config = dict(
    dataset='photos of arthropod specimens (BIOSCAN-5M)',
    crop_scale_min=1,
    activation='silu',
    pixel_unshuffle=2,
    widths=[96, 192, 384],
    block='sep',
    attention=True,
    init='small_normal',
    muon_scale='match_rms_adamw',
    momentum=0.95,
    adamw_lr_other_params=0.00089,
    grad_clip=0.5,
)
Rows from block 4, named by matrix and row number. Rows with one number belong to one attention dimension. Each number is 500 + 50 x the weight over the matrix's rms, rounded and kept within 0 to 999. All counts start at 0. Numbers have three digits each.
# q: attention query, key and value (stacked) (model.mid.1.attn.qkv.weight, 1152x384, the q third), inputs 256-383
# k: attention query, key and value (stacked) (model.mid.1.attn.qkv.weight, 1152x384, the k third), inputs 256-383
q.190:457484534498547430449527503459562517572579521490514463558505508581530535492455459481563480461562420478451503581493540489552519483423461471507568532441430480437468525528471418499534530456436422450518478469538465449555505575495531515462489513542443443504580576563486524501450571495475521554567501534532515430499459493439478476492490455491370476549464521447523561565493457507497547537484
k.190:464466465522508439456561536479550552605537512490466503556530539531506527471426476490590486522568454487458508545513505424578531525416500459530572524459448565406427562549482475469571526452433437468521453445537462472554511557485572504406488545486417442520619548569502497490469502501497553574558539542466542369512492546463468414458460432493390468552416512443512541577469503526505566578471
q.191:547533470469468508510505481475505507519505481393449525451488542445536480393539411533426484532470611506590563456379527529523568578455523441447476488595462524447475526526560504526495414555479477420524617478533451517427521495447468473554561495486427560489524416370474494438478475567470490537479474587541543516521468496565475510413536502522509513562546546504506455553529477442459481443495
k.191:589490490395446481536511462472463503528540456401434539444527528452573478378508445542455493492520554502583560486409580499491504595450526402483561454580492515424500542490568465556486433536460443425467612528548431467424504510519470452601600520526470547453545429336472502422501507578496486487520515592530507480500521479561524484415514495522480477564553555536494465498574495474460486435473
q.192:459392486543524444488436521549643483526500510524456508429452505524496571492574512417464540448475499590501478482534445454500615509528502473486558567543441425326451504462465447486544432488560483431493506535535560398382541468424446480547518507555547520474550427433477518532333450556449480518433515542468525540492486558543529503530552445459533436525441602559585479573564460514476462491525
k.192:465436487540534463500409490488641461485462506510502468426461495498531578488602522392425529484442488581466478495522462465554647464514474508484559496489468439355484513481514492497562396481524550445464555497553462473393533466441428505484523554526558469451571423490446508486408533571442452528464533556429551475446507543480473538537527445479569479503406550529588458590606504487486463485545
q.193:432463450492476555458521480495482422541410494554464435507484571542512485532494477462546427478508547438445488510413496522518440479586537469488556446519556453461503545450510478482558570554606526523474532564493595552485462714554475427528501505480548437637440495465441466484507599638471456465542465552460579545419390435558466499470446542459433492580486565427460478460423411398492520443531
k.193:517463494536494546504494494475447414507408524521512468492535576522508480549481454445542376487489513485470492490402517482506418469569533460528523442511575484492542542462486462522558521558500578568466531569500595565479509650545445455484470468466592495599513548442453507500536598610459461445552468535468540557429462433489477492500475547429465557516501622454373447430423390415454494424525
q.194:572535446476461484460472545422441463519516515518489464463531437526516540580557562606456598485457448554598425458545449480440556518543451452611492416552428554488564466550556408536579429556564526458468573559480427453526489463568479677552506460474564326473449490463421503528557513372419493454588403543587511500485539511552500577452506497501493523431532509538520444411610507471520515438521
k.194:534587447453469494507425543403400516507506543586490502469490429557569487567560541543490596526498430506592438416525480495431603487557408473543481464507418518480565511506573408536569516576566525475434503514446427377491433498592464627479518489475495354504446446507465482567559505395432517482580389531547509452498543500596484572423491442563512604491538473493468470413604509495447462410500
q.195:517515530554543481521513535578480455548465501518609556514401520505391392444399524516354622604527509459557571501499488541400475602437510555587456458487469612427526491475604511451552527464448538501483554556401561535572448461454478602546488411506455555475554433456519578507515425428545490404484493546447441533480534560442484475561617584486422587341446517472442445468582570461465498482470
k.195:516524499568575478546494543543481509486541478512575522530454503482437353401435443532363607560473508507583574449502465493425555594410526557540480505470449562441575456447590520440547530463461509499562541527398604520561453455476388620514490438528413566488489455547579523478457409464612489405460460499448410548480514566484510534523649625486410607298487515509466475490561510403472526492488
q.196:491459456546507523515510472484552497426603418464455401542569501586535492525533545542497482385418526526421399500496575486579454529554510560408419551470516521558516455483527527614422466465403564519500548472478613426513526449546561526466532502534462448598501467487500511560471449510539580361482522505506521547509456522479482490535478475526490558440459448467413437497562512498604552490507
k.196:519453487537501515474524495571563499409570473459408389525567525511518542528536586477517465424482520513479447502504531506606411544529509536528459574434472577504481478553540546568472429467417571548472532494558689472478518453557521552499547487578471422571530455491460484542409444526458489421495534512523524576537441517516439454543464447528490531502453458489459448550489538472604594519548
q.197:506495458447508525520482474504540480444386605433419495464527537448574534506571537565475529516491555512453553627543495490475440581489560506409525529546483486520520496534474526458476544577553620413560594538448541514522493480480623511511443615419512562419453460544450394445549508482466540532441464404480496414555539482489594455353603404453472505530520550432502496428466500547405422490476
k.197:488464401509528542534490452510490509433432570465386498467578548485526473530491531527471526504510519546440509597545481476445412626510561490369480550525518470520555480469463483523501519526519637426529593526456557488535534465503565501503481615410544548382437536504512419447535494513506489541389487456550456389566514574506539490331581483475491546552450552463497551444511500558451412470505
q.198:490615487426485413635483576531392565559538515432572520572419454524511472533507408383504504587472548509553511419570599532418513488376549444549486513467417418447384461451484514484634557586587496619526398571473480487556570582492538467485404610492478433512565436566530540545527575438531443482498545422540426495513476488562428386472508550504502388459441410448572516494502462518530473501527
k.198:534596492454446407597485581528392564540520480384575546551437488530560464488486382386565485592515521573523497459557595545438486494364496437571478493515428431502429458470471491474587577568572409595589396556489434487559555575546500487469421576490431400491541485523512589512507564437521470482516588455496427523479481445525449423495527540467507429400486400454576463479499478524545456474546
q.199:557474582512509577513487531545613529463487480509533484514519559534565518577578478572628533498557533513483577470471581539524429394412494445469538546449491554539431552565596497446366431469486421481534513425512555445449536536424523521375462387543427487495412462544419502417567480553464440436580574444488462585509523483439497428513560420486502567438443561501497578482543512517561464617565
k.199:526506558528454531506485502490577499464495497489584526490523530509517524605529544600605555501574549523481583496464561545547410401435499454530502528440528517474456559558525524490397464472494459474523459420538569515469522502452509549405457383569427473476408463541416535403620468581495470422534565478471482536512496524520515479520547470458486528390541523503430519534507504560526470603529
q.200:396577410439577597497426531560520403496475377597519494561533459429512480534491454514499493435556396441541608505458554449551475453498472530472541550431554590500431492555578484673496384584463437533538477447458447558554533514508529518462517584514489468501468510485504617483409462442555548528386545498544453480496545475500511538626546539487482551539534526472580421431562595457485469546513
k.200:466551420436561542500476546533525438529448416606486476529463475425536485552483472530489542442523352485513667561453546452500506441503493513467479560502565549494392497534529427644535382583482467558532479462470408521559558470533478471469524614496464493433523571475467603466475491405519524549506510453536432439476551485479450546588523536496520522504542552514601435395564578503479496553503
q.201:440421547541576427521455530532451526502403593530537544483433565590352473509565460470493441573587580513465427555421518473488557450423495522439499532486605499539524444486410432526406448385430542438584386564421530457404504472437500374469471472548463540538499577457454514513549451448471480466564419489427560568501606555438518447500552501472497486404592481413489496477473482495466415660585
k.201:482433537555560426604468469537408516557467619521490471515377563537399452498575435436485440558586604547497407522467510445474534397394448483452493494546565485542475496535416459492453404512538567456593372538385456496439497448496522406484459520542487513553527548535507466454499474386489458522623414495497535525478645581482499473468533492542483459495618495371572512434410456464512459611560
q.202:543457373435498509532422458589488517523488522417447520468497415529526512469468466519491466467614466527495504507521464421546475422468484444450566387596547562456564504392422469524446530529510546468561324484539452526491467569522462521531488596437538554468436479408504414519492520597577542501461497498519483484525454470465532549560467472561527537524574504539422539510505535502494526553496
k.202:535439398418529500497415423605485535514491523450461509479488417515486467448486457530544511443621532562488463440544524446527506361470431466492590381601581542505571548451438485527453573556520518476623326489523442522496435489503460485540520616449521581544486490402512368475493466575561539495549486490528489513508513489433532556586559461551542482558610565545477516467487573517534512551472
q.203:558465503481529549493515490499491540578502616574519470564480545397509487472583516422459498405549480444584410541510538538359508413549404553398595580516402467521419459517517485542528451525560378513547417556493468538481531484542425558452561493466540530465488589497543484463491452509447486546531407584476426454405563603570496466420489458461421524583497587458581492454448453466498499456471
k.203:568467511453532518471496543493503528540505549516520520515458523440486490444549471459416523398553456480569421560497521541364480464579404575375527562527442481496433407515543564551529481467532372509528437515469468532544527503537427483475522421527534478425564609473542526489459472535455531565535430599502419416446518594513517513482504502485455516541455571401536564441476505510504549449491
q.204:500502393558569549518529508429600480501529588528497500533544574477423544484457465541508376461485476482485503432486511471459449402620540477522505477494495491436515434415384433524569526558544473501448510424516476419556544462455517471498496592450484601546448530514459486600483520475637479495470496517552566494485530473406549405423338505481517471540442550504453465544417543433486416489492
k.204:519443388589572512536509556452612511530531544507578480559447591491397645444472433539535362466466534470482534408540570454471492405635574437526489430502534505463464496369348434496623519524534486452473510461459477473480556442499539472525442603427472592515416521478417493651430550434605475428437492541526566516481517453441566383440365497582549410528432578502502461526416542460475386457443
q.205:469612561505449462565389482506555532530516459534386525519502409539548515545475510326504484584450402498463430467454512525504519500608516444529568444577419496533414535399482474488545445427471523583525461526526388525444418444510366427494540534522547437524489531594573430563602524535595545529427548462512548435438489480527520578488475500625594511569496474551544600537583452619625488533527
k.205:483580595506443499529435454460508482466510448608413493540529429544514459548474531318565499574509421478424438465459505575479492569630539437489582435582443504525494539397478521446541500449495517552558505494531404552477521459524348440490457555545542428568456461652580376557572521546558558493410577392493546506473473524515508529465452502609540509586438449540534589552598432563640484537537
q.206:523543586474424588468506404389520540478628419459405543484514516485516532559529533497535470500509544483585602426521555537463494540468497579517505435485522490590526521553472545548508517550492457584479437400471449473571479500468561582383532455476495491483532444508489458473564470403413587499540553411442516508552535518523486494501515483467513423545479446485516464547453501535435514468492
k.206:473517591507451599436469392441571493530601415447371576559547501446467516576512563466514463428447545466604662441518501510435531474449488575517515477483545462531506500582499508526477571552530472564449426452520451474561445475487572586422554487460513505493549433514481469480574473431418562557501456406476492529557467557540511461499536480426502463537505426469514502483426508617486574535505
q.207:579372410438537528460567515454519544504442488455575544529559550456500568538443450424463395432607517480492470430446606435513516439533574550461485463526458535531560505492527473469552528483492481478433477504508534462449603492478498605502492592532536522525504410463565503471413464619472501455548532472470464478521401535458503441441441587535433403558543507576588496517541504439428461411477
k.207:584393414387531522506590508429462521536477503429559508496513558440508593556449486452491409463541464476551444446457633455497529462518512522509454523480489535572511539525527431462531452442493460488412498539527513534455555511458523631521511582548570551533491384465536512450337439583451464418533541489517444585471439515385508406422384557511427405559506528617598493496602453452383472358500
q.208:409343598521515539439532450507514450535478593600530498455642491426490423480503594463532512470577506447424449556460437537629535456355548563462472478479454561636581487529398501450565455457505452434539506456491483594496594539525468541572559521461514464468466486636486432541488601497498515422583518511500479386537521389467456534477500571484578538525588414590439460480484509493488537507517
k.208:482364536582544535479546538548562462544465550618575546469634478520497519463504646472539551503567523433500528516507426578599492467301539551478471539459428564581527492509368504504565454415524490478503524479428466561495561508479521497587537467499579489447495527547483502528528531444480551420593550568449517438541544376481430564472550542453581462521555440564408512541450469452477542475513
q.209:618493570485404486530430554453508519568524450442543392515489525493517560468490472511481519546473603546537588454515386556471534574512609397566484439457514539606574511530531532517426508543436421467481565537539570467546613512505446517370502407512381459561579545419526481564523482494517542564534488557488527429449571419466511566482549487564536449400467504491497474582518473523424532486469
k.209:569521574515358480531424579432509477608442454423514353498492561561489495504527380565490547496502575484540574414492391524479512578551564411546488393407493585612545555511580551528426446521491416415494572482499475461564600515470487550412464448521440467579547512435455454611525556481565554561534554577528599413447594391466510628474521461520573421482505531527462465535500478498451473489435
q.210:474534614547505419505636498466522483479463474453607465555449456557421437438456493475513565492489502532523474491504534540504478532501525522611479517529537404505524501505424528558500592517557477524521469500447380497425378504553502400631544439524516471412545554433511392548494445419462434454520452516474619473556526656536522545530482550433485479523545524540496602481531495582462520468493
k.210:480582577477473378519695463504493545494472514419572433576431501572434461439503542532496497486447500524504496455513463559504534505450505524551517478538474439476566473547497465518501612579529458558555555524421338457498333555510495468614546468483516481452568478426432386577490513418543448436548484528442576468550482605580512567484413539487499494545553540550489615477520462538536471475458
q.211:496434505399522600500501443503503483570619568503447549492440538437501559443489505489477555423499411529447423607456475503459569480533449512395472489483445548500537478512511525472521497479401454481556515553565504554456535369506476451500447506466534538483543536456592469414524500541466521503588625490438440498543479443508585550611492546511395523532509498440546458393488514491513512503416
k.211:489440458447541583470482450519509455524611576500410539430433460419471553429485522544517533419457440499469365599497486502462540512481476489420449516500460497491470497531488536516518541451407457452560530499539511549422601338502494474517476515529573523470572473472609487388527487560482513550554591522427445458542360502446558517596446520509382524573493474434550456434497620476533539450400
q.212:466520453574473510437482433488503485439539526475433601401451447530516471480460588480546512513514438577500581595612443465482500532511551529505458485510538428459481534457694460438523503484532550572415449538536427501469429449436412453581605484569454534496479510528509614476492484572474581541453511460485444455427460599551577555547427470451536460503547391551435584569457489513492494545490
k.212:422468459525477551390472458515514501460572534550455615410445456540474508566441552449553539563559434549495635615565412488492504541466581571489433484547502472489433534505613487470532533483505514532442457539558442459492454506417445434503614446507480536488468470458518584548555515615436560470439497417439445463463463566571539510570442498483508509506531415592474575555449495545470490613519
q.213:452562488571506532526500532502510444393615562550498606467466563441555533354494516469606556526557501554491496459501482553583377548569407473611499485468447402488445507543452480445453560503618508469537476532487409414541470545410438421505565388426470569483583586525474501526502576395503418571456516597534430582456469397437510462530527538477490531418457505505476476525518580494525469487456
k.213:508565484616518483554497506522462487405576559500451551425471568437549490391491554530558539530520526521475500478457500540554424574522438495617500397439443416484436497559497447473452533515636518456537494533435402396453493603451517451526572438386440575491583586499549527556573584369480412542484499594548377530446441380435489451506485517538453494463463497481459468513482595468503489527484
q.214:530577569533366508443497519480507473427544423529567516458500488494510468473504515511469526519540469497558511405523472551477524438582536442548494590509559524475576484547538553485498404523494484488385483570536496500543407466587611480555464481576463600556562515496462471471483474472379436555457460480504511496504555610625509481600440451536493508448492525455444456441540562467561494462469
k.214:531590600505445500486534495567520521455551425530570558447505457452477472486491540472404568573521571510605471424523462557548489432587450455529478581515544544543591443534482535490498471525445487524349505595600625543508436426555583469602498478563436580506477492490488469446535457526400400507437492579527500523522551591664561523607527483454487519424469499452460403516556613516576514476450