Rows from block 6 of a small image denoising model, named by matrix and row number. Each number is 128 + 32 x the weight over its row's rms, rounded and kept within 0 to 255. All counts start at 0. Numbers have three digits each. After the name is the row's rms in percent of the matrix's.
After each channel's rows are labels from the 100 images, of 14976, where the channel reaches its highest value: "colour at peak" is the nearest of a few named colours to the mean colour under the peak. Only what is clearly more common there than usual is listed. The data: photos of arthropod specimens (BIOSCAN-5M). In brackets: how many of the 100.
# convs1: first pointwise conv (model.decb.0.0.convs.1.weight, 192x384x1x1), inputs 308-383

convs1.140 091:111150158105167133094179104061123163178156132067134097128135161125143150144109118116137085149085174165139149164122150139124155152200106155133132144099125154186164065087160182142155154107127085150121091142157143100153134133117193
colour at peak: pink (87)

convs1.175 097:207110138117147124163154152146139143170101120114154145146122109109127130123141125090143080121170109112149169091158139111126050151112125129116111121174214091118149154118128152127184133114127152103123162167157129191134155054148173
colour at peak: pink (86)

convs1.59 110:120142137134180154105144107131125132168139147112124114092157139066109141135162163118141088166115123162140125051142095126123162133133127117114142118137143099137157143146087107114122150129129203146150142131154174100124123109142150
colour at peak: pink (80)

convs1.57 101:163132120116153122146132134154107130156130109218183123125081160089156168124152078123081103093000105164117159156139079174123167112083115133166126095099089213155135108132130157135027136149146117125118159135106115079144111126112162
colour at peak: pink (87)

convs1.31 118:131143136168116103125149116125115135120137050110165160133146144147138149148118128140133126122095121127105132097113126090149118124125128075130124141103124109144132125122156116153099098123108113133165122123142046171150121149101139
colour at peak: pink (81)

convs1.149 075:187163123140155111133098120087136160161105150126092079149107119122145151119042159132129163136175123127181167068152094126145150120138167091182110133138120089139193136100088143157168113127090140161134031161136115109175118099132149
colour at peak: pink (90)

convs1.138 093:124099109124153181145123136115179133192123091133128142121159152060136111104071104123131169114111044149114213107161044111112096145145168129118113116121191065164154096129165134120122126106116141183163079113156047102158132149177137
colour at peak: pink (82)

convs1.115 132:120151160110101123111157116072175120132139160127115135133121128131144149121135122122104129123115119132193163128104102147120131129165168113103113105159145008187101103127146116162188161159114147133144102146116073149159129117121108
colour at peak: pink (83)

convs1.58 099:120144184114138118140203113111135140139138124116138144116103133103150145144145136137136109128160148111106138106129148131129143137111095072152134097130123108096122147084064130134141120116132145146113128123121128127152127106140118
colour at peak: pink (80)

convs1.105 087:096089125095159143208115126109175149181140143052140123048180140105094147144131105123152109201132164167131090068153110119130122136082065158092123119120144148141108107170128116105117186126116201177093094136130126122132131115131184
colour at peak: white (74)

convs1.162 082:129125154134110144176152118133176153172073223089086124091124145084120085146118120091123095088138105104118120122173156192170122144150163152151174097131120121132162076128193146098170119075237166023109166152161097171100207078091090
colour at peak: brown (73)

convs1.109 059:237135134113096108070135116166090143121138162142120133118128132106094132109157138141139095133153131108209105131107082104147178155205106127115165131113163109129103148137141100134084108140115171119140233122108087137134111088094159
colour at peak: grey (37)

convs1.150 124:163118128104140136121134130189169123146114050121148132141113108095146145139122126130124161120090092156117145147110065144133131161130159131122193158110113071194118089186158131123126100148146145102129108128112110089112138108113111
colour at peak: pink (85)

convs1.21 094:140136118176149123135145123119119096128130107127118131150197143132125090122130146131107114137132110162171089159129129148105129106075133133119158114143104130132120110120132109146112132160123131134127132156105105126121142136126072
colour at peak: pink (87)

convs1.54 116:076114107136122059164173148000187094150091219119121088150098093103045094176156106048130151099112152158147138237099117092111129098086112193125140140139117112114141114171116194021116124100100086089089110132255110098172088139107047
colour at peak: grey (28)

convs1.168 088:130105114163134122179155131150137135165144115159124141120129135135117169115108134114133115118121116124121141109143121149137133131126120102121149135130146122133135164126131146118133150138119111134129093140147143147128122116095135
colour at peak: pink (93)

convs1.190 102:131228134120159028143069162088071146105114111175105008133110118171093074127126111210133179104121165156107123103103125095110161096151137099121101134131145109096096156149155174189152094170103139198120255092071121173125131059108148
colour at peak: grey (62)

convs1.167 120:163105134138119030168141141076164159115139144255102190132131066000119108115101103059118159121111107170154150147122073099255065109118163117116179176138130157121000141089156149036154159138136154128131093113089094146132117028127093
colour at peak: grey (75)

convs1.148 106:146114153096126143129121128135102046137138125156126103122099127129134136160103090159094155082123083160119103089134069115138119107102114125139125153144198182122121141176150151162160170145107102126132151086109168122108103104130142
colour at peak: white (98)

convs1.119 074:089166128186114109119135116176165119152160137062130060086147138005134132110117101096182094163121118129182160203103109084223123112180134255140136141127132094100161136125113086086124097166076088080159102094123207122149073132111164
colour at peak: pink (93)

convs1.102 088:134123178150150021213105122157147147065149108185107119110250144120115123094116141118115101099163204085096097109098247127172145152123121116132128101145162114113102133134147175116184099114174120109145168138100130109134127096122208
colour at peak: brown (46); grey (41)

convs1.94 081:125141137216090174161121159108156116139111076069113138141123166141058138167161128087188088147078173100124123119135190100095109085127134138113116147150106091074068167139076146060113132156129142150104083112170122130130085146130137
colour at peak: pink (79)

convs1.111 099:094142130109130147103170120179140154143125126105130121153131131111194110205130159128148123134094137136120145157114154135151111122097127160167145122103150128109142132133162092155145140126137088122161097145125075129121156137102095
colour at peak: pink (89)

convs1.130 114:097182120096136103115114099151121142150143128137153145096187134138056130119092182125100090165120145086206124175151133134125163119139108133098152090060213102087123050169082072111126099140135215128179193128140118112109122107143151
colour at peak: white (74)

convs1.185 078:093121105124113176135112161158156097064085073136134149136111092138124120110105168132091112124084179150143103183127086141121137080093151122129110143114030132137077181142088170126167133152136164109088173152095134180129074117156117
colour at peak: grey (40)

convs1.38 084:098125131100098138132132134105221160142128081168106045151149175074080053090159083136150158152137118208167142132155091223117097130125114158134129120117120152127144111125062110131076135136143117023124138125098103113071139152114037
colour at peak: brown (45); black (25)

convs1.67 109:099144107130138115112115131147115124134134114137130143127137142125146134125126118113083102074161200148141102157133153126145131114090123119118147125135093104167129137132165136104108095126160112141099103151135123107159122166132146
colour at peak: pink (83)

convs1.135 068:108097151163150174166082115066151113097088183104096082115097112145231069148146088223125124097120106123172127130123130111116182156126156036142143088167129058136176100126172132229095132164155183153159095201171103098126140088075147
colour at peak: grey (61)

convs1.99 117:134110162091073093116181140115101127159169166155166102093168159156132172042124101127118119083130078129161140149110111142131095141182229117106141155117147072255113109140109106153105169135104089114243143129131109133165107150114161
colour at peak: white (87)

convs1.64 103:150094118189148125151135088109106142139147110108129124113093123037171113126097153114093131156092140126094118121144076128111113114132160170109132151084115159169184148088181179161107195134132124132168134145133124102118164156167111
colour at peak: pink (84)

convs1.98 144:059084166136105141120228100021100119113090014077105185142050137090000101113166150040109121112165109122135054091095144106093116151098126147143161116068042092132012112157014140072104182104107053144127135105187115144143083135115073
colour at peak: grey (56)

convs1.50 102:142135168133141117087128119135160112094136073064137130179158153153127125172097165121147125134129152135164150094108153166132139109106145133146159126076082163110141120133140102134159129151133208153154064114113060106136134095098080
colour at peak: black (62); brown (32)

convs1.95 072:131116125134121255096105131103141129141151176145097058129132187134000189133174133167130144125085157127094112135137077225064172144071126083130181184067168086126099154095107125162073164128141106135060109084036131128106136145129201
colour at peak: grey (62)

convs1.49 101:114129170129128098124179104114095109112168124156183102147105156134153149152128092150093166132122152189091091112125173149147129118158140139127146075106036209132144153084143140170102172158141111129109124137139086116145121084111149
colour at peak: pink (91)

convs1.182 092:101137160189086133112218108161102190086102025103119131142129159136122163092153134179157159101101173133128146081107252123111137138137168133141099123073149165127152117129101186179051108125179105078171139051255096151156183129109096
colour at peak: brown (35); grey (27)

convs1.3 101:139128129132133089136175118084147133146133135143109107107136136133118132160117110160140108140156109142142117086149056151168143107117169100124124122144121120118091136123034100184133133137125143118106112122130188147129130101144131
colour at peak: white (98)

convs1.131 096:129125130115106151126144118098123156099137136094127124148157094113120123116122208098139123145162178152144081168152187140113154139114143098097121117090109125112103145100118122110169136138165141140107052144118093163148152159112085
colour at peak: pink (78)

convs1.63 090:128165160133097089145102113123125131149149175129135115125148133133108155088138109119155108150127116196143138127168168145147171105193133104090126140101118152102105133127124136111110145149113143136110116152141109103150117085117139
colour at peak: pink (97)

convs1.83 087:087132149170123132121087105076132153137111227140107092145158104195055106181128110255143184171127133123129137056164081113113151144092139072111214137148154074112153114112146123255166146109128122094135202132070127096146157081105155
colour at peak: grey (67)

convs1.70 062:137145137140133069098190105134136194115123165151106159159172073134129170121131146119132105116128142133129119140092152133162138124133173118141083167134174118099169128067143152111115152147159111126167153115111076161109158147128128
colour at peak: black (42); brown (35)

convs1.189 071:142165108144120024154115137206147091122111098114132112126110062109201170112157099119142121133111083148104123137110144120208146150135095125130089187175133157187143125145168114096082146131116087162147171143082179142104173095147146
colour at peak: grey (49)

convs1.68 095:119106142130102116133172101126115119129161112147161132135101126143119142110140124094142140180122100147168118146137204146134117162151117090101154118164066090181128151105132161148117165153109064147102090123133061120148140076148121
colour at peak: pink (81)

convs1.117 104:110128130132175121121105119137155123155112133108142129117200149116133116133148123134124099131152130129158120136157094130133122101095109137095119151160176149122140114117144079138158114131139170153130167125135123117119117143134121
colour at peak: pink (80)

convs1.172 077:167170169165129137117076129165157137096124044048145140160108135141111054144081149145104152115103179190147149155122096177102212141066114127129160130094000108113123122111072096185112137120105194187109062167134099108119110101119157
colour at peak: grey (55)

convs1.65 152:122174135119137109112162085137133088133131116122117140115110117096173135129128114124079099094105115183172213122134114123169130103204122100129163135099171158127147110133165105110133093133126156136118086146156175148131143162125065
colour at peak: pink (85)

convs1.125 087:081109149118100043084096158121113094120120192176109070144155090176134158130172159148089094136101144086123094114121110100165165167170148082146139121129122136090125108103138089168097136116081172143147151065097125151124096150127109
colour at peak: grey (43)

convs1.183 100:124094120073170130179108108104117127158115157136173094109147134132124148141151136178117150152169116124090087038126120107112120109148123123098136086165140111075136070144152124141124160119118166183129170095143131141104135140105153
colour at peak: white (61)

convs1.61 081:107061115060118117158171146158100162104133145175153255139131129141037132150140095130151145116167138167084041095155098070083157162161128127137080103135066169113069125121047181143106128095090136141150135061204086136224099165132120
colour at peak: black (74)

convs1.153 116:077154139155150127101131132162137111187103110142107137092157094063133125098097108133148118117094119159162141159166074112119124086150173118105127153128136105118102120150156096139091099128121140127142157142131157112091135141075107
colour at peak: pink (78)

convs1.139 111:128103168130131113121092107172130100133128069100121107125088169011203105109131140102142147101121078240111127212097085145165160130112178132129134178150062122230155088118124104111093186140147128157170135186128109130136139134129036
colour at peak: pink (85)

convs1.73 095:156113120147132127133105115089120127093135130125121099149102138080214122130062115116121172087141095166087120117129087103103122116141162129125122165202107166155115140119183093140133113120160139113100096140142116100125152078147127
colour at peak: pink (96)

convs1.163 088:128132135152141134121106131137130110114066171162128140157154131150113147134147076155095131147121166127143139056115162126108137187147148159155097138126123042112101145125063113145102136119111145112116137149114088100134131111089197
colour at peak: grey (52)

convs1.48 078:129138155154135120063151106160076150101105131183128153153127143178081137148145146099107123162071150144120119120093154128165135149136150109146130106101087136114093124151142142113063133122116108110099236162030074132124124129098090
colour at peak: brown (50)

convs1.176 101:117181140131128147134168120147139158112156166132103139156159094149167121117145109140126123131116141134158095132118109081139098132105117152144138125194212140060136087084165079112138115141144183091145160145163163144129172160131078
colour at peak: pink (93)

convs1.165 096:105090158169116085100180131119128160133085029154116187177109131112183078104134138139097127127122131158196133078136115119160134115117142148180059167129128125123120186106129181174165128201161095066104154183129141160115111076118173
colour at peak: pink (78)

convs1.96 072:154135146089131036163134149127116120067092152187125096142174112199114144111183092181130144113186164143097127109128150147255174145139156116120110150136040233153082091108158163170060175136161146124115164078132107150170092090129132
colour at peak: grey (41)

convs1.134 090:115169138111142159114126118111128144094115087139120126131106117116125126135195101119113138120097159180178118115145083122116142142119140132143126175112102156112133174124125138109125109181150132139119119200115143152123146141102114
colour at peak: pink (92)

convs1.88 132:086131109178105138054092127122130105118157096062134127122088099116204098097083136079106156077105148139127124187128117156170128132098060117139217098068000099117089085146157084111139102088089117173141145202122136109137061116111027
colour at peak: grey (56)

convs1.173 125:140124102145163132130080126165154134158161064124082149146155095130141115108144168087190099156090165076100129136109124132124116182121112112130161119126135000137114096144150088107156072150125087141114076138124128109161134190133139
colour at peak: pink (85)

convs1.81 085:144110146106096099069008130052106112110079027109118148147084153151143106121158115085088131053112124122100146129180120094160150142147168116120154103078010178152127096135117142102156104106111092118103014186128133121140158102098119
colour at peak: grey (36)

convs1.41 086:153142127201161130064160138133113169086145038128179171111100144156099122153123133130123097104089099118111146208113140108160116122118140100124151130084226128138108107131168145180149154113108138109143193128174148135141162098091138
colour at peak: brown (46)

convs1.154 141:123083121095131140127035123082133131183139130136146070111093143201085175119110139213116166107110116143124151091173135198136140156122139122145067147184142116110109138128069062212164183153108150095130138106083208138111143201103098
colour at peak: grey (63)

convs1.13 100:146145134140087124149151156121106133154120103077092094140126130092128161114185145119170139118078144193167145162138111163123131145064116126115114147102113132197109159112151125136088115140141108122145103109127159101127087113140097
colour at peak: pink (93)

convs1.106 073:137200084138146098136141110131141187097148073137153173145075106180025134077115136102117094105143183164061143116101152124119131136084126143100099161085094078104072126178107101150139055128080122088099100113161204113104107131123119
colour at peak: grey (50)

convs1.52 087:166118120076121122158162119120136118119117148135124130083111115066098121114126141106125139149094138114139151149152161120127138136179140162090138148120130122114082137115126155092138103133105134094142125114109119112128131130118126
colour at peak: pink (84)

convs1.79 069:136117091118111164210144117144136126083118093156071103126118090175131142084131147102108142151137110119087132066137130164120158145077123174144128127120148061130123097140088156138056100130156148097131255103017160159151161131117149
colour at peak: brown (48); grey (29)

convs1.157 063:122142141097154125127195147126142146048132129096162181134138171148122154112060120126143097113117094143115160142131113100102144154126114151165115128094255109083185141129133154085120103072186149118165219152146157098144194114100053
colour at peak: black (53); brown (47)

convs1.180 069:137107110048117114088086150168140197158121121144132206139127126123045161112189141114182146151114132129130135102149121095123139103224119134118165105076097084108196103156046122095162096069154115136136107141207107115145144066143088
colour at peak: pink (88)

convs1.22 068:194143084156097116129119129178069170114126174154111186110125110094112113077144130089117103133072198172153076141114147103159153097137070137116118129132084139132172108070121148024071154099157131105128156103124165090157092127109130
colour at peak: grey (76)

convs1.16 092:106177124068123122110082124136107124117130123120112096127141093089135127113152109119082126161133148160135144154110127091147140111095109149125114168115123177137166086126202101113126095123157159146111178148127153147112136149139092
colour at peak: pink (84)

convs1.4 070:162088123121103045104129167139108128115127181152125112123119130126169134143197103139142167126123161110048120137100128134133151101152119165094159104103114158110110113100089098117014118157165153087108137122108143127085154181121098
colour at peak: grey (34)

convs1.90 143:136100125138145122102176188001109085165169114111141200045139176193153105122111116142142120141110125137112133056086105133127114139148117118146218102074065065179203155215252180177141068101085051162106181139249157084093057142160072
colour at peak: grey (59)

convs1.170 079:033201162186144095067155077133100119113138145120119031138073144113124126108216088131137133141106138146145155136092100130150076127125106135114118121126077153123137176095130110115112125161085120098124072110119129138128117141100151
colour at peak: pink (85)

convs1.46 101:192107152102099123102130079070145124153104113116136138172099121160166112101152163134141112130147127128124089101133113153174147142122120123139137108156134112116255102163225153112159142141131126142094139186255157099138169139147174
colour at peak: pink (87)